{
  "encoder_norm_position": "pre",
  "encoder_depths": [3, 6, 6],
  "optimizer": "soap",
  "learning_rate": 0.0031
}
Rows from block 6 of the encoder of a small image autoencoder, named by matrix and row number. Rows with one number belong to one neuron. Each number is 50 + 10 x the weight over its row's rms, rounded and kept within 0 to 99. All counts start at 0. After the name is the row's rms in percent of the matrix's.
After each neuron's rows are labels from the 100 images, of 14976, where the neuron reaches its highest value: "top examples" is what is common among them. Only what is clearly more common there than usual is listed. The data: microscope photos of single blood and bone marrow cells.
# fc1: MLP up (encoder.blocks.6.mlp.fc1.weight, 384x128), inputs 0-42
# fc2: MLP down (encoder.blocks.6.mlp.fc2.weight, 128x384, transposed), outputs 0-42

fc1.261 068:55 40 48 46 50 47 56 55 53 39 55 64 48 38 50 64 34 51 44 47 48 48 61 62 59 61 43 55 53 74 36 41 43 41 34 51 52 48 47 51 58 40 43
fc2.261 076:63 40 55 44 40 45 43 59 37 58 47 48 56 50 57 43 44 53 55 44 50 48 45 40 35 41 66 29 50 46 55 52 52 69 57 48 54 54 37 48 49 54 57
top examples: cell type: segmented neutrophil

fc1.37 123:56 54 49 55 39 36 50 43 49 72 56 57 58 45 45 64 40 48 60 50 46 51 41 61 57 52 38 29 52 46 64 26 63 50 46 57 50 39 39 60 50 57 63
fc2.37 119:53 30 40 51 45 66 59 61 36 33 24 57 57 41 57 68 45 53 43 48 45 51 47 62 73 47 60 44 49 51 65 51 56 52 48 50 72 44 57 45 48 40 71
top examples: cell type: segmented neutrophil

fc1.309 105:52 44 59 45 40 49 42 40 43 46 55 58 54 34 47 53 54 61 49 46 45 43 57 48 45 56 38 56 35 39 47 72 38 48 53 60 46 44 57 41 48 41 56
fc2.309 097:51 58 48 47 71 39 72 58 61 55 42 39 23 68 57 50 58 43 43 50 63 43 50 50 49 32 52 47 53 51 44 49 47 53 48 33 56 55 46 45 48 43 52
top examples: smear: peripheral blood

fc1.271 095:60 43 71 49 44 58 42 68 54 46 38 39 56 57 68 45 55 40 29 32 49 45 49 38 58 49 49 73 45 51 35 70 44 34 47 45 59 36 52 53 46 46 45
fc2.271 097:47 33 33 68 60 59 53 59 50 51 41 48 54 41 52 61 55 70 45 69 56 54 44 58 45 40 44 21 56 41 50 49 48 53 52 65 60 67 54 28 49 37 51
top examples: cell type: segmented neutrophil

fc1.334 084:54 49 57 53 44 56 65 48 44 40 62 66 58 55 39 60 49 45 68 56 64 51 49 42 58 63 46 42 61 48 50 51 46 60 43 52 49 53 42 52 49 50 23
fc2.334 071:49 49 41 49 55 59 50 61 58 49 30 55 31 54 63 42 60 69 49 55 43 39 60 63 47 38 55 50 32 51 49 52 48 53 66 52 47 37 59 49 50 56 65
top examples: cell type: segmented neutrophil; smear: peripheral blood

fc1.240 106:40 45 53 49 51 62 37 57 47 27 63 63 49 46 57 54 40 54 56 51 60 43 66 49 42 38 54 57 63 58 58 57 47 33 38 57 36 40 45 61 33 40 43
fc2.240 108:46 43 56 48 43 38 57 41 50 66 43 37 58 60 39 62 51 45 34 56 36 43 44 45 40 68 42 43 44 47 50 54 55 52 65 56 73 67 56 38 52 54 54
top examples: cell type: segmented neutrophil

fc1.30 095:31 50 36 41 57 44 48 53 41 56 51 84 42 61 52 33 48 53 51 50 40 38 62 44 64 59 34 51 45 67 54 54 47 53 45 64 55 52 41 59 46 51 42
fc2.30 117:54 45 58 47 52 56 45 36 43 40 52 70 42 44 57 54 40 29 56 49 41 47 64 44 47 49 77 64 51 50 45 67 41 59 70 53 62 43 40 45 57 49 62
top examples: cell type: segmented neutrophil; smear: peripheral blood

fc1.348 127:49 52 42 47 69 54 69 48 38 40 24 61 47 48 51 42 58 45 65 57 31 49 43 67 49 59 46 53 40 54 44 57 39 66 53 65 62 48 52 46 51 64 51
fc2.348 133:46 35 58 46 49 50 45 38 70 62 70 41 47 47 64 62 38 55 36 33 44 46 67 46 38 58 51 55 53 54 50 50 39 48 40 42 47 45 58 56 51 49 37
top examples: cell type: segmented neutrophil; smear: peripheral blood

fc1.3 105:32 48 46 47 51 71 46 48 31 54 58 54 52 57 59 48 58 49 62 47 46 57 47 43 56 33 42 45 48 34 60 44 66 43 57 53 45 53 56 41 48 49 38
fc2.3 114:58 38 47 40 46 36 51 54 53 49 25 54 44 50 44 63 42 40 57 38 32 41 42 69 55 52 66 69 48 52 40 64 57 58 38 59 55 61 55 45 52 57 59
top examples: smear: peripheral blood

fc1.102 124:45 49 56 53 44 52 46 35 47 49 56 46 52 40 49 49 62 58 48 36 45 39 65 42 57 37 37 59 39 34 65 51 32 53 57 50 37 22 41 61 51 50 53
fc2.102 116:48 43 51 36 52 42 52 61 43 49 47 36 35 54 67 58 44 47 45 37 45 52 47 53 42 64 65 23 50 47 51 61 36 57 49 39 57 47 63 54 69 52 45
top examples: cell type: segmented neutrophil

fc1.220 109:57 61 49 61 49 57 48 45 49 28 36 51 36 49 69 42 51 57 37 53 57 52 46 53 48 56 54 46 52 61 50 60 43 30 54 46 64 46 61 41 52 46 40
fc2.220 112:47 40 57 36 47 49 41 61 58 77 52 47 49 46 38 47 53 47 46 57 44 54 63 51 52 59 38 37 51 35 35 52 41 67 46 60 18 56 27 54 52 31 54
top examples: smear: peripheral blood

fc1.359 086:46 61 57 46 45 41 53 43 54 73 37 45 48 33 42 46 40 43 46 41 50 53 39 54 51 58 47 58 66 53 48 55 54 52 54 51 60 42 55 56 65 42 36
fc2.359 087:53 42 37 61 49 59 50 56 44 31 60 64 51 55 59 61 56 60 49 49 46 43 48 47 45 42 49 55 33 65 44 51 57 52 49 57 47 64 66 65 34 62 70
top examples: cell type: segmented neutrophil; smear: peripheral blood

fc1.45 067:45 68 60 36 54 63 55 32 50 53 44 38 46 50 47 55 50 42 50 50 63 44 40 65 35 42 59 43 51 33 47 47 55 51 56 69 35 77 52 38 40 49 35
fc2.45 068:40 37 48 54 60 38 57 64 42 48 61 68 48 54 43 43 52 56 51 54 51 47 56 37 62 65 43 51 52 55 56 50 58 45 50 41 55 36 51 50 47 49 67
top examples: smear: peripheral blood; cell type: segmented neutrophil

fc1.7 103:58 53 52 52 51 59 45 54 34 53 50 49 54 55 27 67 61 48 66 42 51 41 50 37 52 52 60 38 67 50 49 57 55 44 53 51 58 51 42 51 51 44 49
fc2.7 096:42 55 54 47 47 49 52 56 38 33 43 59 44 55 55 30 52 50 38 33 48 43 32 64 48 44 58 58 45 47 60 53 35 38 37 41 51 44 62 53 30 59 52
top examples: smear: peripheral blood

fc1.318 068:67 57 25 48 44 53 47 44 57 42 42 55 55 38 44 38 46 34 60 45 51 56 50 35 46 73 35 41 50 51 55 25 48 65 52 58 40 56 49 30 42 39 50
fc2.318 064:35 45 71 36 54 42 41 51 50 54 38 56 38 57 54 61 48 68 47 58 62 45 52 67 48 47 62 49 50 51 47 67 47 49 44 58 62 45 39 65 55 57 49
top examples: smear: peripheral blood

fc1.72 070:43 55 67 57 52 48 64 56 52 47 33 28 51 41 40 46 53 40 47 44 29 61 50 35 46 63 46 68 53 44 50 44 63 40 56 65 40 44 55 45 43 56 54
fc2.72 069:52 47 40 41 47 43 46 50 53 65 62 66 54 50 65 43 41 43 53 61 72 44 73 68 46 68 56 40 46 47 67 58 46 52 60 38 53 66 60 68 54 41 40
top examples: cell type: segmented neutrophil

fc1.16 077:56 52 62 31 57 56 49 45 28 54 46 73 39 45 40 57 48 45 38 51 52 43 54 46 35 45 44 48 44 32 40 45 64 52 50 77 45 50 57 60 49 32 60
fc2.16 083:55 23 49 59 42 46 50 60 56 30 51 25 54 62 65 38 36 65 46 27 49 56 42 60 66 60 61 52 50 56 46 54 33 56 41 21 68 54 48 55 49 73 49
top examples: smear: peripheral blood

fc1.233 085:56 18 60 37 49 44 48 60 63 47 49 57 37 52 50 72 44 48 34 50 67 49 55 50 56 49 42 42 49 38 59 57 42 39 70 48 48 44 44 26 46 57 44
fc2.233 075:38 56 48 60 49 48 62 55 52 50 48 42 47 34 46 32 54 50 59 51 51 50 42 37 36 33 53 66 48 50 47 53 48 50 21 53 52 44 63 47 47 36 44
top examples: smear: peripheral blood; cell type: segmented neutrophil

fc1.127 076:51 57 47 53 55 51 48 57 43 45 42 48 35 51 64 38 55 56 47 53 59 50 46 59 34 46 44 61 44 58 53 57 53 72 57 40 62 55 30 41 35 28 43
fc2.127 107:31 47 53 44 44 65 59 32 54 43 55 62 66 47 24 46 53 71 38 41 41 44 49 39 40 48 53 39 53 50 51 51 45 46 59 55 60 39 59 49 62 63 39
top examples: cell type: segmented neutrophil

fc1.311 124:66 35 52 60 57 43 40 46 69 69 47 27 37 45 68 43 52 53 42 46 48 49 43 52 61 36 53 48 54 66 47 49 47 55 44 43 73 54 40 65 42 48 49
fc2.311 099:33 63 58 57 44 55 51 49 49 43 43 60 53 68 49 66 44 55 60 60 53 53 59 57 50 52 37 52 50 47 63 49 42 56 47 45 43 38 56 39 47 39 49
top examples: cell type: segmented neutrophil

fc1.248 111:78 52 54 63 42 19 62 62 38 59 59 61 55 62 41 39 59 47 48 42 40 59 56 56 71 40 52 45 37 59 60 40 59 60 51 65 47 32 51 54 55 50 60
fc2.248 106:50 42 42 73 49 54 43 70 43 47 17 50 47 34 50 62 44 63 57 54 45 43 50 44 54 51 41 45 52 43 55 55 34 41 51 46 63 42 53 49 38 58 36
top examples: cell type: segmented neutrophil; smear: peripheral blood