config.yaml
encoder_patch_size: [2, 2]
encoder_kernel_size: 3
max_precond_dim: 1536
Rows from block 6 of the encoder of a small image autoencoder, named by matrix and row number. Rows with one number belong to one neuron. Each number is 200 + 40 x the weight over its row's rms, rounded and kept within 0 to 999. All counts start at 0.
After each neuron's rows are labels from the 100 images, of 14976, where the neuron reaches its highest value: "responds to" is what is common among them. Only what is clearly more common there than usual is listed. The data: microscope photos of single blood and bone marrow cells. In brackets: how many of the 100, against the usual share in percent.
# fc1: MLP up (encoder.blocks.6.mlp.fc1.weight, 384x128), inputs 43-85
# fc2: MLP down (encoder.blocks.6.mlp.fc2.weight, 128x384, transposed), outputs 43-85

fc1.12,195,231,215,197,241,253,203,191,230,171,142,117,207,221,197,205,144,167,236,206,205,184,225,139,200,267,235,166,201,207,200,303,213,168,112,226,255,203,245,202,158,175,285
fc2.12,240,184,136,231,220,185,249,167,197,188,164,231,150,252,146,271,203,177,166,210,192,211,180,209,235,217,185,170,185,194,238,174,217,295,154,183,176,217,175,249,223,173,165
responds to: cell type: blast (29 vs 6.1)

fc1.268,236,199,222,182,198,182,179,159,178,167,155,199,214,224,185,172,104,209,193,208,247,264,211,167,136,232,122,240,231,226,147,168,163,141,211,243,229,140,229,227,194,208,199
fc2.268,202,229,197,260,161,213,218,253,255,279,190,216,166,221,215,241,219,224,250,216,164,198,160,221,227,204,311,151,189,170,255,212,156,220,121,207,203,235,255,228,174,197,298
responds to: cell type: erythroblast (40 vs 14.3)

fc1.371,99,290,177,171,165,216,228,178,189,148,215,183,262,115,198,140,122,199,156,196,252,146,250,147,196,234,245,192,240,244,199,212,179,211,206,199,189,164,156,142,188,201,153
fc2.371,181,233,128,193,231,276,154,186,231,163,118,196,163,153,192,237,201,241,219,172,200,229,126,236,237,184,221,183,235,174,207,160,242,157,241,239,230,196,241,301,217,208,236
responds to: smear: peripheral blood (89 vs 16.2)

fc1.286,202,122,164,250,142,220,224,186,272,139,234,182,213,138,208,150,198,196,172,205,173,290,149,183,180,228,281,266,170,225,150,257,195,148,209,229,171,246,218,172,235,174,219
fc2.286,181,211,208,154,251,184,193,153,200,202,180,187,235,215,172,254,226,215,186,136,188,189,241,243,204,163,191,129,285,174,227,193,150,277,146,156,228,213,225,228,130,240,137
responds to: cell type: promyelocyte (25 vs 6.4)

fc1.365,172,204,312,180,193,121,169,229,225,191,99,175,213,213,241,222,233,197,169,257,217,217,215,241,163,253,226,173,175,185,241,258,263,174,222,237,183,245,232,229,117,159,241
fc2.365,213,221,168,190,229,278,287,160,145,228,266,298,174,243,200,203,184,232,253,162,241,228,195,222,239,158,150,214,193,216,196,171,150,179,212,167,226,142,182,211,236,216,134
responds to: smear: peripheral blood (49 vs 16.2)

fc1.253,136,220,181,191,196,219,255,190,235,229,218,166,204,235,148,181,129,275,141,182,218,127,186,155,129,149,259,223,211,226,248,262,137,215,109,173,184,154,164,227,192,135,250
fc2.253,242,132,245,171,221,215,210,166,145,193,102,200,209,235,207,193,193,155,195,173,206,293,188,205,241,224,204,197,231,206,209,190,252,201,168,195,160,184,157,184,200,232,218
responds to: cell type: promyelocyte (26 vs 6.4)

fc1.96,176,221,239,286,228,139,234,137,160,201,251,153,182,167,193,270,169,215,184,249,155,273,241,184,202,219,202,204,181,190,137,180,163,209,173,214,251,210,213,209,209,231,243
fc2.96,190,178,158,225,229,297,187,309,176,163,253,203,227,201,136,151,69,230,213,217,261,196,138,183,222,229,189,208,205,187,217,185,292,213,289,159,202,199,240,135,217,173,205
responds to: cell type: erythroblast (34 vs 14.3)

fc1.85,204,193,129,240,210,227,107,105,193,159,127,223,186,235,268,163,209,92,178,195,195,260,264,140,175,219,271,172,196,221,124,209,222,178,159,213,184,188,239,250,190,204,193
fc2.85,159,167,223,186,203,228,268,190,141,198,239,249,234,278,135,147,265,212,187,215,105,224,94,216,168,170,263,177,156,209,238,193,174,215,192,138,170,205,229,153,225,150,237
responds to: cell type: erythroblast (51 vs 14.3)

fc1.136,167,177,78,157,216,169,72,239,215,190,204,199,250,161,209,138,187,131,221,177,188,204,220,217,236,137,214,209,258,234,108,170,219,194,218,236,181,215,188,222,220,226,185
fc2.136,284,143,276,200,179,193,288,179,218,247,185,184,144,170,170,223,142,203,182,207,236,298,169,198,225,259,149,226,145,234,233,164,213,147,100,142,234,152,170,203,196,227,188
responds to: cell type: segmented neutrophil (45 vs 20)

fc1.10,184,214,152,138,152,191,176,206,168,154,182,207,193,196,218,189,112,217,207,299,203,221,242,147,217,259,147,257,104,160,183,268,166,260,148,218,185,122,182,257,192,179,203
fc2.10,211,128,251,229,164,177,287,213,177,210,203,238,147,223,187,189,253,151,154,159,182,242,163,223,184,215,177,180,220,198,168,188,215,187,250,242,230,167,224,157,225,187,213
responds to: cell type: erythroblast (32 vs 14.3)

fc1.37,220,160,250,203,216,236,160,220,191,210,257,187,206,226,189,175,218,149,213,244,233,194,213,141,143,217,124,203,172,203,175,162,218,171,251,234,222,229,173,202,166,207,130
fc2.37,232,173,199,189,148,205,217,200,199,226,180,253,189,198,200,235,139,225,188,197,187,214,203,201,255,183,260,207,188,234,258,177,224,276,203,138,106,164,127,202,213,199,236
responds to: cell type: segmented neutrophil (43 vs 20)

fc1.311,164,163,200,170,313,215,175,215,233,186,120,216,247,143,183,128,201,149,197,256,169,223,196,204,162,218,240,205,238,166,149,256,257,125,178,223,245,169,227,263,266,155,249
fc2.311,224,253,202,231,117,168,231,278,187,229,263,194,241,170,224,230,197,244,274,162,194,224,241,228,208,182,212,201,198,238,241,133,134,288,230,128,128,244,216,162,116,249,171
responds to: cell type: segmented neutrophil (48 vs 20)

fc1.125,169,231,118,186,208,155,229,177,247,241,182,278,140,239,207,147,288,211,162,216,219,189,277,149,198,222,170,248,221,216,158,129,222,208,258,219,206,137,290,186,163,191,245
fc2.125,247,189,153,204,181,272,189,169,177,195,252,148,248,140,218,142,180,148,236,196,182,217,213,185,253,267,257,200,242,215,193,215,212,217,264,154,225,198,186,212,132,187,205
responds to: cell type: erythroblast (37 vs 14.3)