A small image autoencoder, trained from scratch.
Training: soap at rate 0.0031, 7200 steps, batches of 128.
Rows from block 5 of the decoder of a small image autoencoder, named by matrix and row number. Rows with one number belong to one channel. Each number is 500 + 40 x the weight over its row's rms, rounded and kept within 0 to 999. All counts start at 0. Numbers have three digits each.
After each channel's rows are labels from the 100 images, of 14976, where the channel reaches its highest value: "strongest on" is what is common among them; "peak at" is the part of the image that holds the peak. Only what is clearly more common there than usual is listed. The data: microscope photos of single blood and bone marrow cells. In brackets: how many of the 100.
# convs0: first 3x3 conv (decoder.decb.1.1.convs.0.weight, 96x96x3x3, each kernel summed), inputs 0-95
# convs1: second 3x3 conv (decoder.decb.1.1.convs.1.weight, 96x96x3x3, transposed, each kernel summed), outputs 0-95

convs0.30:499512438454484482521553467470452502475501399476471486585421543424506483473470565497524536583514603555508457547522537490458460552572513493542459432489495515459507535513474481513466520517524537556522448484437510411540493476500444518476471561494516572511515514527517474486472552512514501458
convs1.30:511486477539561559454446588511527461466418503487518517508504505469447556485506476403528523458486495550545507426519499523527523526495470513496479597493413500482424489484557483552511469479478474484463544526505448518559516550528540498438466459444513495500393467544541525521474470582499468514
strongest on: smear: peripheral blood (43)
peak at: middle right (28)

convs0.50:515428452468512579460626493514455575502475493506528476504442546485469497497450447528446514462463506508548557470516523470523493489489519564560503502482461475528482526501508463511474437444573412541498466588518535555580461509478473516483493492503467460519513429500470518560497580446534486496
convs1.50:462602550515465554482486463460535513472487495534499476575494467489543460490461464521570490492486536554510563425521395527467533510507446575435479463551493529454475486472461501592602499422509529479511490526473545481483534490483501435537536476518502405508517530522507488468487483466517505548
strongest on: cell type: segmented neutrophil (43)
peak at: top centre (34)

convs0.33:459486444467455540473561508536497485526451518491519507497585548503506568430519499469554497519481542555547495433476492429432545455543456354449535436531476460470503472570454514525505570473460551423477514489528446480492513500539490527447464476462513503540497484510489504517541521506523464457
convs1.33:508465500413477440543479448496460434515478521510502541483426463492516528556490494454478492492472587554521478447448454583519473466470531454517445541478507466519541532650449437501484487508411511534537500495444514548479449482504469485543543492492552457500512485494461496543439533505513488455
strongest on: cell type: erythroblast (33)
peak at: middle left (41); centre (36)

convs0.45:407481520470471473538452516463596593455516476484463443459487461473497540512566527424492556530499465535509477479492524458576452531528568515553485539458538502530585494465458434468517494464495513486523480477427522475507462490472478513553491428506474491550463548541476476516462549531509458417
convs1.45:564499427477470569552445457487517509554542459548447541444465601533442536512450529425553550475505531426477441544470458517452526568457512490542507529518461474508487449512552478496458528503475424492501596483497496477463514462528512513477500504519488526460440471429516487522534481468495433521
strongest on: cell type: erythroblast (63)
peak at: centre (65)

convs0.28:460467536365474496446548504580503466485452520450490548553511480453509444533549521496482526506432513573530455489509477576475485531524479453538491472496459448512457540446527452464524494534528520501528426570526497466491560512496442469429479535542448455458436481567476476538491489456473494465
convs1.28:540459518499527485468485602560513472467540481519467424480413452460486507509507558513503557523451512530460612570418452557515503506505527499565494573453561487478527482513485460486448563482527527465502508483447509450512480503441474427479487514518538516550521511436494456518486537436530451534
strongest on: smear: peripheral blood (45)
peak at: bottom centre (30)

convs0.25:459500494496493523559534444491491500513498510598470510515463495448489466569500488490509454512478506475505508503496440453495545532460462466480507519524540503500497471536481521488522511501502591512524494491488427524564489487498511500496473541517511441474483469521513578257540553495494481501
convs1.25:495438416495454471465427484509516489522515443508579552476516458495501471475485452515452462505503557490472450424481519530503463462489447502540415526459439441537477483562527475493486557508480503479517546576551483518443555511481538524473512563442460536486472450456501429555465483448541510591
strongest on: cell type: erythroblast (44)
peak at: centre (70)

convs0.83:482492422453537545547514486515486456481489547423519541502503570546493522504460534490512538451411518541518422459454490467510502557506455454512513516488486468514502455487470595446580544479463551453481496514511487504421492553503558496465515481453498506554474491521498504494538641460421514497
convs1.83:501533439495456476476462510592528511491514513484524496517505417486496525452485501573449487475476505555480562536418498557460506481496514519494457587592503525614477467481528455493565526518444516477464539551471521503516458462470514492480553446514452525497429563428501429497519517552515449466
strongest on: smear: peripheral blood (38); cell type: promyelocyte (25)
peak at: middle left (37)

convs0.7:525464526520405449500505506454475518545516537484520493519538423453433517502547518444478420505585430514492523488418512511525531448403468510529554517508518434535481491585500505469516533482517483462481488478453499476474529457533567532544461475504501455523470425506513497462562510611503499453
convs1.7:516516490550493463465483520533586434548459502534518511562514543510457484546447533546541473522376549462532504440482439483508570449504423466532510546476472501545461540418478451511509544538511472511494537483451461459588457514520534443486571471454505500500533465426504486501477505465477490548
strongest on: cell type: erythroblast (86)
peak at: centre (94)

convs0.8:496534519549444470531561471494506584497450542517545492433560496516567450547524574461484529516498419472521535533486532535451510497494461466497522416512458593544528491525491525395532458565533525528510537481556485531489539526494538490411528521488490474471547503443466505470507507434419500511
convs1.8:427470450479485569510478469526504463515561551529492530490527528511498425474452481500508460469557485535442605449502500542462512543505553583501500500496533587500458506451527487490520499488440520426497482463438491379497463472493532480507561492481527500477558558460492532503522526549518428575
strongest on: cell type: artefact (27)
peak at: top left (29)

convs0.13:490451531549543484446368510529548591494547500523482472482519495557494537466508487521533493492520462471516533438474461486564470483479486489554477505495468455527523531524511570517454487505499454458491539504519478472536509452455458486491493507448467423499595430526448487596490575497587453538
convs1.13:473468505480500484538507565485457502541442529497492533465494562422524574455517487477532514564582440503486543503592455549492526460514443518557437493395486557503502472590472479528551524528539532481504520457523511577485563534467505449488515516499501421476475516515514435521483565482446522512
strongest on: cell type: segmented neutrophil (73); smear: peripheral blood (49)
peak at: centre (59)

convs0.29:536478502541359479475512510499535470504514511560522492582515477643488531481500436465512445486460488502485476450488458484494425488460524514452493511482445467500514497548540521516473481415484447480520506500526490560496543509536500479455533494576478497538511491506451470549623462533526471474
convs1.29:458476504516465482507504475540468477521526499449504545445506595526538483545511478524452511541594489500481508476561433502537486518495462612551470455402571489531592533576527452493514480546522536534534567480451522518433550509493514497559498496505555534500509508519493514501482522593517476445
strongest on: smear: peripheral blood (78); cell type: segmented neutrophil (63)
peak at: centre (61)

convs0.81:477484428388563533514570503532444458482515521464536501505526490530522505469543474522535447476512475506485487501579427486405491514512498480511517460522456531450467479543542502513497446517533493479515496593568416544421513518501483565441548500491522502495561513596470517469501471467471568472
convs1.81:506493461492473529480498477495530454489459543460446484544532414498496456548514454509507476552553564470480501505506492485519518548521448544503537526610503540552500521474448442473520529493591514421492523445467486498526427492414469488435541495518512508522586529516425459453509481490609530534
strongest on: cell type: segmented neutrophil (47); smear: peripheral blood (37)
peak at: bottom right (35)

convs0.10:555436514506550467480396501525468467510507517475512485547457513478478489479409483475467583499451469463577530499516520461560527554544513517598567542512472459520512502496507469556509415450448471546472534569466522436431475530454502484491566479532519509518501461528478517545459474424466490494
convs1.10:483548497545475488514484520560583449561527533549479515557559513511533468490499533500556557473422562522529611461468432477483460474502440533452489500576476527499499459448481442509511533492545475492458481526462523481585452485555502450561556432493555453501506483492509503476518473478585510529
strongest on: cell type: segmented neutrophil (84); smear: peripheral blood (40)
peak at: middle right (38); centre (36)

convs0.15:507478479470471463483446512463454444488497497428459552624440519560472484561497571587441500490502521553493440499478545480509449489482492537476450559462488452560451513494478505494498483481539455559520506488489497512540517457532433484501497524518485497439391474495463530490524480565540584450
convs1.15:522493466574543541466511529481521496478504538496485481518491525476548512454517544448465476522456538507569490499524468481484481603515519423486466492507501509426428556440492500504495517518490501470603486541533503557476496509522515522408471598491477551480368513557496556487536571532476462525
strongest on: smear: peripheral blood (92); cell type: segmented neutrophil (80)
peak at: centre (79)

convs0.9:426500468416449532534489482475465514499525519505476521497543522462489515504505570475534421442489456547429489532470477505459507573497509480489501545488513544495512450567484588406553573559584511563537483488452535457530482473520485504446449514518546481490471494537492503449571512494398488473
convs1.9:521423518528463458498491592484522459505418470554571465507496533497475522405530544565514488507469427483517464476480542528553500492541518492498503570516510475498479521451458464534453535525421535567478414547440441484488456581514532480487443528457495464467485455518477533530470528500436532550
strongest on: cell type: erythroblast (36)
peak at: centre (76)

convs0.21:480431499474433474503428549431564505521521543506471506554559448669485519504507523485508492491542484509506492448464468462527409477462538497534481574480517420540473500487496549433461512501512537505560533475503520519484524507518506468518527501487508461488438555503460429545452474508482440462
convs1.21:458503515546545530423470410485446520465480478505544505418476536471524507521491505517426479508544471480484526481518455481533519514481544552525533552418533578552526502601502528511573523488531521483563563522567478565485542437511456512441497497469506571539504547551543494515542566515531471464
strongest on: cell type: eosinophil (58)
peak at: centre (61)

convs0.1:512551495482480423500613483507471440478510472548477485438581471400504503510484474571428532502532497507473466559545444555488492481539474492437501454475510481517543479529568458519498525560502569477495482527598478535476455453494477496520524504554413482490548508500473496499511591452483509477
convs1.1:455492586439513529512466595502544506538474504510513505477439436542488488412587541518517502471552578509550497491464621464453474489434606510500429532580522527527527469474494488516474491501486484502439514518544471469466500559469432497519525526523533528500467488519497476517453471473511481530
strongest on: smear: peripheral blood (80)
peak at: centre (37); top centre (33)

convs0.0:467477461490420510520477468576532574541452464469493507516511566382543528467577579456576509483513549483506455443470475481494519542564512486499482473510477525496534502469480516475530503504505469501502555508440503508459402454478497537570504496491496560517413511480572478468484531515552537426
convs1.0:459496509463547497510524540536484606460564448544481470493451455506444513485475434509402542428467475574483475471511533495487465529486510451497517540529535486428480536514537502480436499539578493488455547516483538419523539512533491567548473459507491519603552503494509522447554563454512508491
strongest on: cell type: lymphocyte (39)
peak at: centre (57)

convs0.65:476436536415556415505450501464448418455450434513473548534475566565463458394436517465483515500502458499535486481493586472515474530545474478507479442547440477567540503511496494532512545494507570500473493525457526511577509480516510558461544434533469465491503489465510533496474496512528443503
convs1.65:540466457529508558460504516519548525467557528461540456481437473476559505579549515491435483414493476503524487503511486489473497521501498477471477485483483469528442576504465520585472491486492446537475460534483465528586498425519501474413527450495539533546366470523548484523501555512468439448
strongest on: smear: peripheral blood (42); cell type: lymphocyte (38)
peak at: centre (45); bottom centre (34)

convs0.74:535442432422549416468475512466523522425479510504478530491481443445582517524570524567503600539576514504441506426509477547510525433470472514453513482496453448508461505466477474430523483529457540471512476518531485552528490461509531408520580478518501447495516489506542499527499509489519466545
convs1.74:524454513426514505542572486506515508491536451500549441533544544556525493482528454482471479464455553527527545542450579521454573463555486461519480478482440501503438542513465449528558530500518422443453485506543482463582489468481583546502438534510533495490455535463420491471511535454512491426
strongest on: smear: peripheral blood (47)
peak at: bottom centre (27)